From a checkpoint of a small self-supervised image encoder: 6.18M parameters, depths [2, 2, 3, 2].
Rows from block 6 of a small self-supervised image encoder, named by matrix and row number. Rows with one number belong to one neuron. Each number is 128 + 24 x the weight over its row's rms, rounded and kept within 0 to 255. All counts start at 0. After the name is the row's rms in percent of the matrix's.
After each neuron's rows are labels from the 100 images, of 14848, where the neuron reaches its largest size: "top examples" is what is common among them; "peak at" is the part of the image that holds the peak. Only what is clearly more common there than usual is listed. The data: photos with spoken descriptions (Open Images, Localized Narratives). In brackets: how many of the 100.
# gate: MLP gate (model.blocks.6.mlp.gate.weight, 512x192), inputs 0-95
# fc1: MLP up (model.blocks.6.mlp.fc1.weight, 512x192), inputs 0-95
# fc2: MLP down (model.blocks.6.mlp.fc2.weight, 192x512, transposed), outputs 0-95

gate.332 010 [158 101 106 128 133 182 148 142 123 128 128 137 128 128 128 114 128 159 128 111 128 157 133 154 126 109  99 184 128 111 144 105 128 128  95  99 161  86 128 118 121 146 103 158 133 180 128 128 146 108 117  81 162 148 128 138 122 156 128 139 157 102 128 172 147 128 169 128  93 128 128  93 102 132 153 128  92 128 128 108 156 167 107 140  87 158 164 102  43 128  88 128 108 128 128 128]
fc1.332 009 [143 104 128 114 104  85 128  95 104  93 160 149 145 128 103 108 175 108 128 146 138 128 162 128 171 115 128 109 128 128 158 103 145 128 156 127 105 128 167 142  87 174 157 117 107 128 119 128 121 142  98 146 128 173 104  96  98  87 160 158 136 128 128 159 143  99 157  96 128 126 146  96 128 104 128 160 128  95  99 165 171 100 128 111 128 155  83 160 128  84 111 142 149 128 128 142]
fc2.332 009 [117 156 128 128 107 128  90 103 162 128 155  90 128 118 128 128 124 116 108 128 152 140 128 150 128  92 128  56  92 128 128 128 102 106 102 128 111 202 169 128 128 147 158  89 158 128 149 102 128 128 120 122  97 117 162 128 153 128 128 110 137  74  94 128 120 200 100 115 128 128 128 128 131 128 109 128 170 128 128 127  96 120 128 128 142 128  95 122 192 128 135 154 173  66 128 104]
top examples: text has "standing" (50)
peak at: centre (52)

gate.503 011 [155 128 128 147 128 128 154 101 128 187  92 209 153  87 128 128 128 128 128  95 136 128 147 128 142 128 112 153 147 128 128 113 179  96  57 140 128 108 109  82 106 148 128 121 128 128  84 129 128 128 128 138 166 128 110 128 128 170 128 128 104 141 159 148 120 119 170 133 128 143 128 128 128 128 141 155 124 128 128 128 176 173 128 128 128 128 120 128 128 125 109 167 142 162 151 131]
fc1.503 012 [133 103  88 162 128 145  94 128 118 104  95 154 128 102  96 120 128 128 106  83 133  98 129 134 121 128 127 103 128 128 176 108 138 137 140 128 128 128 128 128  88 102  77 128 111 104 117 128 128 150 128 171 128 128 124  94 128 128 139  96 163 128 127 154 125 128 159 155 128 147 105 128 121 128 146  77 123 128  84 135 128 128 177 148 158 128 128 109 147  95 128 128 128  72  81 114]
fc2.503 013 [128 147 164 128 128 110 128 112 132 106 128 128 128 128 210 128 134 128 112 128 128 128 183 104 128 109 137 101 143 127 128 165 128 128 135 118 131 133 128 137 128 128 128 150 128 121 128 128 156 111 128 138 173  97 128 157 154 128 128 128  88 108 128 107 128 119 128  79 128 128 128 128 117 119 128 128  80 128 128 180 185 141 128 165 131 123 128 163 128 150  75 128 128 175 137 161]
top examples: text has "wearing" (35)
peak at: middle right (73)

gate.19 144 [139 113 172 148 128 196 136 110 152 122 128 129 122 112  97 128 175 137 122 128 128 141 128 179 128 126 138  99 128 130 147 119 128 133 127  81 112 148 132 148 141 105 159 106  80 162 128 128 159 113 117 167 128 113 114 139 116 101 117 162 121 120 110 143 177 126 157 101 142 133 149 128  99 135 119 157 128  87 191 103 113 128 116  60 136  58 160  95 128 127 145 148 163  99 166 133]
fc1.19 131 [141 167 146 107 157 170 122 128 207 128  64 104 128 128 123 150 128 130 133 109 141 115  75 155 128 124 128 102  93  96 128 128 108 118 172 128 128 157 128 109 128  77 150 128  98  86 128 124 137 116 121 128 123 129 139 135 101 115 116 122 118 126 127 114 195 150 160 119 150 138 173 107 134 141 126 128 104  97 128  83 128  80 125 128 128  97 163 125 135 128 128 107 168  87 191 128]
fc2.19 134 [145 129 115  72 135 129 128 117  95 128 122 102 151 128 156 140 143 158 167 135  85 107 128 123 149 148 171 173  99 148 114 138 111  96  85 166 113 150 146 128 107  91 163 144 116 107  90 132  59 110 128  71 128 141 128 103 170 128 128 155  98 128  82  98 113 143 103 168 135 128 122 145 132  72 128 119 113 133 128 130 128 141 126 143 151  89 140 128 110 123 161 125 121 177 148 128]
top examples: text has "sky" (85); text has "trees" (70); text has "clouds" (48); text has "top" (31)
peak at: top centre (71)

gate.27 123 [150 128 119 122 153 128 144 113 128 159 128 153 106 156 121 128 128 147 128  92 132 128 148 165 142 128 151  78 128 112 195  67 141 124 128 140 154 103 145 119 149 155 145 128 160 128 122 112  95 115 157 128 100 112 128 181 109 128 156 130 123 128 125 111 137 157 119 149  60  96 156 101 146 148 129 152 108 128 121 128 100 129 145 146  99 151 117 155 160 124 182 104 120  67 137 128]
fc1.27 135 [ 97 128 142 128 152 101 128 132 128 132 155 128  88 191 147 128 127  99 131 136 142 129 117 144 107 171 103 147 137 163  80 158 152 109 125 147 145 147 128 165 173 151 137 140 133  94 149 111 128 161 111 128 109 131 152 136 115  71 101 102 115  98 173 139 156 128 148 101 128 187 184 123 100 168 124 100  95 107 130 106 121 128 128 128 119 128 121 113 128 145 163 128 155  88 140 126]
fc2.27 132 [100 133 128 125 107 151 128 122 105 128 123 128 119  75 121 132 128 118 177 124 152 128  87 139 128 137 139 121 134 146 189 108 138 128 154 123 143  69 126 131  91 132 135 153 169 171 110 105 132 128 150 118 147  67  78 137 155 152 128 133 128 142 100 125 141 128 128 128 128 108 131 153 146 120 132 169 151 180 152 149 106 128 128 109 128 113  96 112  99 117 128 133  85 173 104 146]
top examples: text has "standing" (54)
peak at: bottom centre (51); centre (34)

gate.201 008 [ 94 149 128 128  87 128 112 147 134 152 128 128 137 179 166  70 128 112 146 128 129 165 150 116 139 128  85 128 101 128 105 141 101  99 129 155 128 128 128 153 109 167 128 114 128 106 100 128 138 128 123 128 136 128 128 108 114 130 128 124 128  92 122 146  58 166  99 128  99 128  81 180 137 108 126 108 116 116 128 150 111 168 128 141 128 164 128 128 111 138 113 111 122  76 128 128]
fc1.201 007 [ 88 133 116  93 109 113  98 128 128 128  88 168 128 115 122 164 128 128 108 128 128 100 115 106 145 162 128 113 146 104 104 128  79 104 123 117 159  99 151 128 106 181 170 148 128  92 113 152 128 123 128 128 128 128 128 115 145  96 105 119 155 121 128  86 128 138 101 128 154 128 128 118 128 128 128  89 153 128 137 128 110 196  82 110 128 144 143 128 140 128 141 111  77 101 122 128]
fc2.201 006 [128 128 136 128 155 108 128 128 158 128 128 128 128  72 101 191 123 128 122 128 176 128 148 128 132 128 128 102 168 128 146 158 128 165 128  75  96 128 128 128  84  61 128  93 128 128 128 125 107 102 128 105 128 128 128 128 128 102 128 140 132 128 128 128 181  58 128 128 157 128 128 128 115 145 128 128 104 128 164 116 128 128 152  83 128  52 128 128 128 128 128 128 128 128 132 132]
top examples: text has "wall" (40); text has "lights" (28)
peak at: top centre (54)

gate.490 117 [151 105 169 129 128 166 174 128 127 112 175 174 128 135 115 129 151 120 123 166 102 139 104 151 149 149 168 128 141 128 128 128 114  45 161 121  78 153 153 128 128 140 122 128 129  93 128 156 118 128 116 124 178 128 109 128 126  84 117 128 134 115 120 159 128 157 114 103 114 153 141 116  93 128  65 128 110 128 110 128 115 128 135  60 119 128  91 128 128 128 153 121 128  81 119 119]
fc1.490 108 [151  72 155 128 128 122 118 128 128  98 128 132 105 138 114 128  97 145 128 138 128 119  98 157 146 177 121 118 128 175 128 128 155 112  94 121 140 128 167 100 141  75  83 128  94 122 128 128 145 151 107 128 170 126 128 128  84  70 128 128 128 128 128 128  55 142 163 116 128 116 128  72 128 167 128 102 160 153 128 185  66 128 128 125  93 110 126  97 128 144 128 121 128 128 155 128]
fc2.490 138 [163  85 137 173 116 155 167 128 141 140 128 135  96  63 141 158 150 136 137 112 127 137 126 126 142 145 128 162 125 107 128 117 123  84 136  84 154 128 174 128 109 123 129 133 121 148 121 124 133 127 101 113 142 118  71 132  91 110 121  99 169 126 101 128 137 162 167 121 126 128 125 126 130 107  96 151  94 104 148 156 127 128 176  47 118  96 125 127 124 159 146 115 109 126  89 158]
top examples: text has "people" (56)
peak at: centre (44); bottom centre (32)

gate.336 158 [152 128 113 134 161 128 120 149 131 143 128 159 104 103 128 101 158  86 107 146  96 128  86  87 159 109  97 128 149 119 142 128 105 133 119 128 127 136 128 129 112 154 139 128 128 128 128 175 116 157 160 119 126 119 147 128 164 120 114 160 128 111 118 118 159 158 164 120  81 116 130  79  88 166 128 102 118 128 144 139 128 128 155 112 146 105 128 108 102 158 173 128 117  75 100 186]
fc1.336 150 [113 128 128 112 149 128 115 151 140 128 189 128 128 110 116 127  91 128 152 128 146 128 111 112 107 128  74 124 114 150 100 128 112 150 136 155 207 145  83 128 128 154  76  84 134 129 169 128 163 128 101 119  79 144 128 102 128 128 123 128 144  62 146 112 105  99  78 164  88 128 114 128 145 142 144 171 118 128 128 146 142 128 115 136 143 158 110 151 128 128 145 136 182 128 135 157]
fc2.336 153 [194 128 128  75 128 121 155 125 125  93 111 130 132 157 126 128 145 136 128 103 119 104 143 177 142 128 124 128 139 144 151 162 109 128  92  95 128 128 156 128 123  87 141 138 133 163 138 131 135 135 120  88 140  98 137 115 110 141 145  77  99 135 125 128 128 119  83 128 150 123 165 211 128 126  85 128  81 129 110  64  98 131 131 112 128 168  85 116  93 128 128 128 125 103 144 120]
top examples: text has "wearing" (34)
peak at: bottom centre (72)

gate.439 012 [170 142 178 136 128  89 128 128 148 111 130 124  94 176 128 182 128 128 155 128 119 128 128 139  65 128 128 128  94 128 108 161 108 159 120 116 106 128 161 137 183 120  92 121 100 106 151 127 153 128 128 132 128 121 110 109 128 157 141 128  87 106 128 132 132 128  98 155 142 113  73 123 110 128 128 119 150 128  96 128 133 125 137 101 133 154 165 128 153 128 157  78 128 130 174 174]
fc1.439 013 [113 147 173 149 103  86 128 128 141 128 156 128 128 128 128 111 155 138 128 136 155  87 147 135 111 132 153 128 159  95 128 138 128  62 137 112  96  52 170 144 164 128 128  91  92 128 131 128 147 125 100 163 109 145 169 127  79 136 122 128 128 141 105  80 152 118 128 150 128 128  99 171 128 120 163  59 128 128 142 132 125 128 128 114 135 112 128 128 128 128 151 147 148 117 128 114]
fc2.439 010 [128 128  86 128 128 175 149 128 128 136 128 118 128 128 128 111 135 128 128 190  69 128 128 128 165 128 159 136 128 185 128 128 128 128 141 128 115 192 168 135  89 128 128  99 128 149 155 128  97 128 128 128 119 109 128 160  99 128 128 155 128 157  77 128 130 131 128  53 128 130 129 116 126 163 128 128 134 136 164 106 128 128 128  97 128 144 128 128 128 128 118 178  50 128 128  97]
top examples: text has "people" (54)
peak at: bottom centre (49); centre (39)

gate.327 038 [188 128 132 167 128 138 128 114 158 115 128 128 128 128 128 176  56 183 128 194 128 128  95 128 128 128 128 128  89 102 121 105 118  89 173 154 128 158 128 128 105 118 128 161  85  62 128 100 128  92 128 170  98 130 109 128 128 128 136 118 160 128 121 128 128 128 164 108 132 156 102 141 105 128 128 124 103 128 100 129 139 128 146  86 172 128 128 116 136 162 128 128  97 152 128 128]
fc1.327 030 [131 112 150 201 128 136 128  84 169 128 128 128 128  93 128 133  88 128 128 128 158 128 130 128  98 135 173 102 143 128 128 135 128  77 179 139 134 128  85 110 128 134 128 128  69 128 119 120 128 104 154 128  90 128 133 128 128 130  99 128 128 108  83 119 154 128 128 128 114 164 124 133 101 128 105 128 128 124  94 133 127 128 128 128  88 145  73 128 128 128 139 129 128 110 128 128]
fc2.327 046 [ 57 146 108 128 107 122 128 148 128 106 128 128 128 110 128 128 169 128 127 125 128 128 128 140 155 128 128 128 165 151 103 123 106 128 148  61 159  87 138 179 118 120 128 125 143 128 114 173 137 178 128 107  95 175 172 128 138 141 124 128 113 128 107 128  99 126  94 132 120 110 156 107 141  92 113 128 151 153 156 128 128 128 125 148 103 128  79 146 140 128 126 128 112 114 146 128]
top examples: text has "plants" (26)
peak at: bottom centre (31)

gate.411 095 [146  58 128 149 128 128 128 128  89 128 139 119 128 160 149 128 132 153 144 128  57 128 164  87 106 128 128 144 128 156 128 128 134 144 139 144 152 128 110  99 121 113 135  86 128 128  55 128 102 153 179 128 144 128  95 128 128 128  78 128 128  93 149 128 135 128 132 128 144 107  71 114 126 128 128 128 140 168 128 170 128 128 143 187  86 109 128 116 174 112 144 115 128  80 120 153]
fc1.411 109 [186 128 164 132 128 128 128 129 155 128 150 128 128 151 102 172 169 129 123 144 152 145  94 100 112 143 143 128 141 144 128 123 129 135 142 178 182 128 186 128 128 134 128  69 128  96 128 128 145 162 152 107 196 128 128 111 171 121 100  69 121 128  88 128 122  89 128 123 138 114 165 111  90 133 154 172 129 128 105 128 128 126 122 128 117 128 128 121 128 128 128 128 176  99 128 125]
fc2.411 098 [138 128 121  89 152 106 141 128 147 128 130 120 124 141 166 138 109 128 130 143 127 139 108 124 128 163  92  54 199 126 102 127 128 116 100 110 126  95 128 142 161 148  84 149 168 120 221 128 128 166 127 119 119 161 135 128 165 115 145 128 128 106 156 163  84 128 109  67  77 125 150 117 112 128 126 130 143 112 163 128 115 148  88 146 114 128 103 185 128 136 131 143 128 127 177 136]
top examples: text has "people" (43)
peak at: bottom left (45); bottom centre (28)

gate.377 131 [ 95 120 115 128  96 128 120 128 138 128 113  96 181 119 129 128 101  81 143 152  85 107 127 132 157 128 168  83 177 128 105 128 120 128 126 134 146 162  84 125 119 119 128 101 184 171 154 149 123 105 129 113 146  88 143 105 149 128 126 128 118 128  96 128 128 178  88 128 171 113  98 148 153 165 128 128 128 152 115 166 128 149 124 110 195 140 128 126 116  91 118 128 128 181 163 119]
fc1.377 135 [128  66  93 156  85 116 129 150 114 128 125 140  88  92 100 162  98 109 148 146 142 105 136 119 128 120  91 131 107 183 109 112  98 131 116 153 160 121 130 107  91 107 148 128 128 134 119 175 137 136 109 153 109 111 134  94 128 133 103 114 128 128 104 111 117 132 137 185 113 128 136 117 128 101 128 177 128 128 136 133 126 126 128 127 108 103 108 137 129 128 150 142 103 144 128 146]
fc2.377 135 [126 107 159 165 121 117 128  85 106 128  94 140 118 120 125 193 117  99 128 136 162 111 137 128 147 136 130  96 156 144 155 114 136 128 169 124  85 147 100 113 114  87  98  93 117 147 143  86 117 127 128 107 128  95 128 125 152 127  86  80 163 107  83 140 129 179  85 131 100 136  99 128 160  77 149 158 116  99 113 120 120 121 121  96 165  74 128 128 149 176 123 125 148 134 117 128]
top examples: text has "people" (45); text has "sitting" (37); text has "chairs" (26)
peak at: centre (52)

gate.229 118 [134 154 152 111 128 104 118 128 152 138 181 119 156 157 135  96 115  92  96 122 128 111 152 117 166 159 112 106 128 119 114 160 104 118 118 165 147 125  76 128 148 131 141 101 149 128  61 137  94 128 128 154 128  93  55 132 150 135 145 128 144 148 128 159 128 128  87 107 103 128  83 146 139 124  78 107 128 119 125 128 146  89 102 128 128 104 155 115  82 128 186 114 128 168 128 127]
fc1.229 117 [140 149 135 140 148  90 128  88 182 119 170 141 128 158 146 102  94 111 103  99 104 128 147 112 167 124 134 112 117 128 134 147 121 157  99 128 136  80 108 121 138 109 120  87 171  85  74 126 101 126 116 132  90 100  73 135 113 122 149  81 147 128 101 157 118 129 128 116 128 112 107 128 130 133  78  99 125 128 149 136 128 106 120 142 128  96 196 128 128 127 192 143 148 168 128 111]
fc2.229 110 [159 122 126 112 148 128 127 111 135 135 128 111 128  99  74 120 134 174 139 128 101 157  86 105 128 134 187 128 128 148 102 126 144 115 118  99 131 165 112 154 130 134 104 143 124 105 144 172 152 175 158 100 156 145 129 105  97  96  72 128 157 141 121 137 149 120  79 128 120 135 128 124 128 127 148 144 155 146 139 128 128 106 134  84 129 137 128 129 121 141  54 149 128  96  70 117]
top examples: text has "grass" (33); text has "ground" (26)
peak at: centre (57)

gate.77 083 [128 137 109 128 128 143 135 128 128 137 128 128 128 153 128 141 128 128 135 128 170 132 128 128 128 128 133 128  89 156  68 178 128  73 114 131  99 143 128 128 128 160 115 155 128 190  85 118 128 132 128 128 128 186 128 128 121 118 128 128 128 124 148  73 142 130 128 139 128 126 128 124 128 169 131  64 128 132  86 164 128 132 128  93 128 128 148 118 168 128 159 163 128 129 112  65]
fc1.77 094 [128 128 128 128 128 155 128 128 128 112 126 122  98  91 120 154 154 128 128 128 128  88 109 125 179 159 128  88 128 128 140 180  77 118 128 128 107 136 144 128 183 167 106  85 128 128 183 128 100 145 160 145 128 118 128 100 121  86 128  94 132 128 168 108  76 127 128 133 128 137 136 128 154 128 128 128 121 151 136 128 106 140 128 150 123 128 109 128 128 104 128 101 128 128 128 166]
fc2.77 094 [156  53 163 128  70 128 128 128  83 128 128 128 138 128 139 138 128  66 195 106  65 128 133  86 128 130 128 101 181 175 130 128 128 117 128 128 156 128 171  89 114  91 107 128  73 128 128 153  96 126 129 128 128  88 128 149 107 128 128 128 128 128 128 109  94 128  81 128 128 141 128 128 128 118 174 128 128 152 128 160 128 124 128 139 128 128 146 128 175 136 128  86 106 154 109 128]
top examples: text has "wearing" (29)
peak at: centre (66)

gate.402 111 [175 104 186 147 136 105 174 128 135 147 134 128 128 128 122 103 114 162 128 128 129 130 128 109  86 128 110 143 125  89  84 128 128 145 128 135 101 136 175 131 128 103  90 128 128 128 171 126 160 130 160 157 128 105 128 100 147 101 163 174 128 136 119 135 128  84 126 143 144 160 130 128 128 128 108 141 135 128 132  90 155 164 148 124 128 128 128 191 134 135 128 132 128 176 128 140]
fc1.402 107 [156 119 128 134 128 105 128  90 101 128  81 139 131 116 155 109 124 118 118 119 128 106 114 128 128 128 128 128 179 128 145  65 128 147 118 116 188  62  85 123 133  98 110 128 134 128 115 134 107  76 128 173 129 112 105 165 134 128 128 128 111 103 176  81 167 128 154 143 160 128 171 125 140 128 137 136 164 128  93 141 128 169 128 128  79 164 110 128 129 128 100 128 128 143 126 128]
fc2.402 116 [115 128 172 172 140  59 128  85 148 128 110 101 213 141 130  95 115 172 159 143 128 128 142  98  83 141 128 112 126 145 110 140 152 128 158 146 101  94 122 134 128 128 110 128 155 128 137 128 109 120 175 127 115 123 129  91 120 111 163 128 119 108 172 106 119  94 128  91 145 143 106 144 122 116 118 125 181 142  98 114 128 183 153 119 117 128  74 204 128 117 128 114 128 134 101 134]
top examples: text has "sky" (51)
peak at: bottom centre (48)

gate.321 087 [128 128  99 176 128 118 174 127 147 128 148 144 128 128 111 163 169 128 116  64  91 159 128 128  91 110 128 155 128 109 128 128 128 117 138 128 186 132 128 128 128  83 133 128 130 157 128 128 128 114 128 128  95 128 123 128 128 128 128 112 177 116 140 120 128 128 166 107 139 124 128 169 128 132  97  94 101  93 106 128 128 128 128 128 116  94 128 128 148  66 137 111 150 134 139 128]
fc1.321 075 [ 56 128  64 128 128 128 128 121 128 128 128 128 141 105 132  76 128 121  93 146 128  91 130 119 128 128 128 128 128  93 128 128 117 141 170 128 128 128 128 128 128 133  59 143 157  67 128 147 161 128 137 128  84 127 128 122 128 128 134  69 128 128 128 130 171 128 141  87 128 128 128 125 128 128 128 128  93 128 141 128 128 120 128  83  67 128 128 128  84 128 128 169 119 180 136 130]
fc2.321 093 [ 86 141 126 182 128 111 128 147 179 128 103 128 109 127 137 146 146 128  92 128 156 135 158 108  97  94 128  94  95 131 121 128 137 128 109 120 182 128 128 149 118  86 152 132 128  95  90 128 128 112 128 180  90 125 133 136 128 156 144  71 186 116 163 112 133 116 128  89 107 128 115 143 115 128 108 112 128 114 128 128 106 128 164 128 128 109 126 128 179 121 128 128 149 136  58 128]
top examples: text has "standing" (51)
peak at: top centre (50)

gate.453 155 [141 128  88 128 106 116 131 128 126 140 101 144 140 128 147 121 117 110 159 151 112  68 102 128 120 139  68 128 135 148 136 102 161 117 128 123 128  91 128 156 111 100 115 128 128 101  74 114 174 146 168 158 126 163 125 157 154 139 128 128 105 111 126 146 128 100 128 153 167 128 175 134 181 128 110  97  86 182 120 132  99 132 128 129 109 128 142 118 128 143 141 160 101 128  49 178]
fc1.453 143 [150 172 128 106 133 128 144  81 119 128 128 107 128 183 128 153 123 128  85  96 133  94 116 128 108 151 141 174 151 128 128 144 122 128 143 129 128 136 147  95  88 111 127 167 124 120 106 128 136 142 128 195  90 136 126 100 128 125 184 128 107  93 154 108 138 128 147 128 129 119 134 111 128 138 116 129 148 126  99 124 122 149 121 108 130 109 128  85 128 155 174 138  82 100 128 156]
fc2.453 137 [128 138 128 148 123 128 106 124 108  76 148 118 160 128 158 135  93 121 130 122 128 146 136 140 128 113 163 116 121 102 176  80 131 146  95 100 163 132 161 118  91 159 128 154 134 139 103 121  96 148 128 115 147 123 128 107  78  92 128 139 113 133 138 183 115 140 152  78 152 137 102 121 127 110 118 157 116 144 157 144  87 126 114 128 145 104 128  77 181 133 138 158 117  96 130 136]
top examples: text has "wearing" (32)
peak at: centre (31)

gate.158 048 [128 128 128 128 157 114 128 128 117 119 128 128  97 128 195 128 140 143 125 128 128 128 140 128 128 128 106 111 116 128 128  88  88  59 128 154 128 128  85 132 128 141 208 166 125 123 128 128 128 149 128 118 153 128 128  83 163 109 145 192 142  93 128 128 206  80 139 128 128 157  96 128 128 128 128 128 128 128 128 128 105  91 122 131 128 115 128 128 128 128 128 128 134 128 128 118]
fc1.158 033 [136 128 128 128 179  99 117 139 128 114 128  86 128 128 128 128 106 157  97 128 128 128 128 128 128 137 129 117 170 128  97  81 128  71 128 128 128 137 123 128 139 128 128 128 106 128 203 114 128 128 114 128 123 110 128 128 128 123 128 181 128 128 128 128 160  37 128 128 151 208  45 192 128 138 128 142 131 128 128 128 110  55 128 122 128 128 128 131 128 128  92 128 108 149 128 128]
fc2.158 064 [126 105 102 128 121 180 128 168 166 115 128 128 128 128  81 109  91 128 139 128 148  70 119  73 128 126 115 128 128  92 128 133 142 177 164  78 135 123 184 128 123 128  55 128 143  51 128 174 128 128 125 134  88 128 130 144 128 128 118  91 128 128 128 144  78 128 113 141 160 128 142  74 119 106 128 110 120 138 128 128 138 129 160 118 106  98 128 128 128 149 141 123 128 128 128 116]
top examples: text has "plants" (34)
peak at: top left (55); top centre (36)

gate.314 123 [ 96 128 128  75 132 140 131 151 121 149 129 128 134  96  88 170 118 167 160 159 128 172 122 140  97 144 128 110 144 119 114 152 175  99 105 128 133 115 151 200 150 126 123 176 151 183 147 120  83 135 128 149 128 170 125 130 110 101  77 128 153 128 137 118 136 128 116  75 131 124 157 109 144 113 137 128 128 151 128 146 128 128 158 128 128 133 128  91 128 128 112 125 105  93 139 129]
fc1.314 116 [186 153 105 111 128 129 100 114 105 128 109 106 123 128 130 123 132 128 128 128 123 141 128 132 135 141 140 128 105 124 140 121 126 124  68 175 128 157 130 161 128 121 133 133 143  77 114 128 104 128 133 150 111 106 128 132  81  74 117 132  94 128 128 134 101 157  90 118 149 150 138 136 119 128 106 121 128 149  89 129 184 175 184 122 115 145 152 177 176 154 128 139 135 133  98 128]
fc2.314 132 [128 150 123 128 114 138 151 162 116 140 104 128  99 103 146  87 114 136 153 119  88 124 109 128 147 138 104 133 153 157 117 140 166  89 148 149 128 128 101 166 138 156 128 128 113 130 145 128 130 158 128 151 149 181 137  99 111 111 142 128 180  88 180 128 152 144  99 142 132 136 103 104 125 107  93 128 128 115 134 112 149 172 175 165 131  95 178 147 161 128 131 135 126 119 144  91]
top examples: text has "sky" (55)
peak at: centre (49)

gate.228 032 [128 133 104 128  89 140 128 125 128 128 108 128 114 128 159 113 128 107 128 139  89 128 187 128 162  90  79 128 138 129 138 128  99 128 162 179 175 128 128 128 128 158 113 128 140 173 135 142  76 128 128 140 128 128 106 171 155 128 128 128 128  46 119 125 128 130 101  73 128 151 128 128  75 128 128 132 159 128 128 151 152  68 128 162 189 128 110 137 108 128 128 136 128 128 128 128]
fc1.228 024 [175 118 139  80 128 159  99 162 159 103 128 110 128 138 122 119 128 103 102 129 161 111 128 174 165 113 128 128  90 128 155  98 128 159  81 114 128 128 128 128 128  94 163 128 117 128 128 136 128 128 113 128 128  79 150 172 131 128 128  66 128 136 169 175 128 128 124 128  96 104 128 142 146 127 128 114 124 128 128 128 135 209  69 128 128 128 130 124 115 151 163 152 128 128 179 176]
fc2.228 037 [128 157 128 128 108 152 128 128 128 128 159 170 128 128 149  99  65 128 128 128 128 128 152 143 174 118 128 128 128 128 136 128 126 128 128 130 144 146 128 128 128 165 128 128 128 128  97 128 128  73 128 128 128 109 144 128 153 128 109 128 129  83 128 155 128 128 128 103  97 128 128 132 128 157 110 128 179 128 128 128 154 128 105 128 188 128  70 101  50 110 128 128 128 151 132 119]
top examples: text has "grass" (28)
peak at: top centre (51)

gate.212 109 [167 138 125 128 125 128 128 177 131 183 123 200 137 132 131 121 133 128 139 128 109 132 128 126 135 128 128 144  77 123 125 136 128 128 128 128  90 128  69 142  82 128 128 141 128 159 113 137 138 128 157 128 105 118 128 148 141 164 153 133  85 103 126  88 124  98 159  85 142 128 134 128 128 128 150 176 152 126 106 128 103 146 128 157 154 121 128 120 108 128 128 111  85 157 114 160]
fc1.212 115 [131 161 128 138 107 140 128 134 128 112 111 128 140 186 128 158  94 130 128 125 156 138 128 178 162 138 138 118 106 128 128 132 107 151 148 124 137 129 128 128 109 147 100 130 130 188 136 108 128 128 128  81 125 128 157 128 167 119 125 102 160 125 118 128 128 143 128 106 158 129 127 136  83 164 128 156 149 105 100 130  84 147 180 136 140 139 113  48 128 100 122  87 153 142 147 105]
fc2.212 129 [128 128 154 127  98 162 131 129 122 123 156 128 128 115 144 118 124 128 128 112 128 110 148 104  93 160 123 144 128 138 105 121 128 185 141 162 149  90 130 146 157 126 128 160 171 127 115 128 131 107 164 112 126 128  83 158 103 174 152 128 127 111 142 127 123 117  72 161 162 104 128 128 123 103 100 113 110 172 128 114 102 100 108 140  94 121 101 136 111 142 116 131 128 114 109 152]
top examples: text has "people" (49)
peak at: top centre (77)

gate.424 010 [118 168  90 158 115 123 140 181 121 128 161 103 147 150 128 128  98  99 128 148  73 157  63 128 160 128 162 141 122 128 140 124  80 128 128 117 137  94 128 165 128 143 110 106 128 101 204 119 128 128 112 128 158 113 138 117 128 142  84 166 128 140 143 128  83 171 128 128 128 128  58 158 121 128 107 128 103 146 141 137 128  81 128 156 151 102 144 158 128  76  91 143 167 123  97 128]
fc1.424 010 [128 143 127 128 115 128 128 128 170  91 175  92 120 185  76 150 128 152  88 118 128 151 116 119  88 128 133 156 142 117 135 124 116 108 170 124 140 107 128 120 138 128 110  85 108 129 133 122 160 128 172 184 149 117  99 146  80 128 146 128 128 128 161 144  81 149 128 136 128 161 128  75  94 141 130 128 128 128 128 151 132 128 160 128 131 106 128 152 117 161 128 128 128 128 155 128]
fc2.424 008 [128 112 157 115 132 114 159 128 128 128 182 100 128 128 155 128 128  97 128 104 158 175 128 158 105 128 128 128 118 128 170 146  43 128 128 108 128 128 128 148 168 128 152 128 141 168 128 128 128 128 167 145 124 128 156 128 105 128 128 128  90 128 161 139 128 128 128 117 128 117 115 128 128 153 128 184 162 179 100 128  71 128 158 128 150 128 144 103 136  41  97 131 180 128  92 128]
top examples: text has "plants" (27)
peak at: bottom centre (47)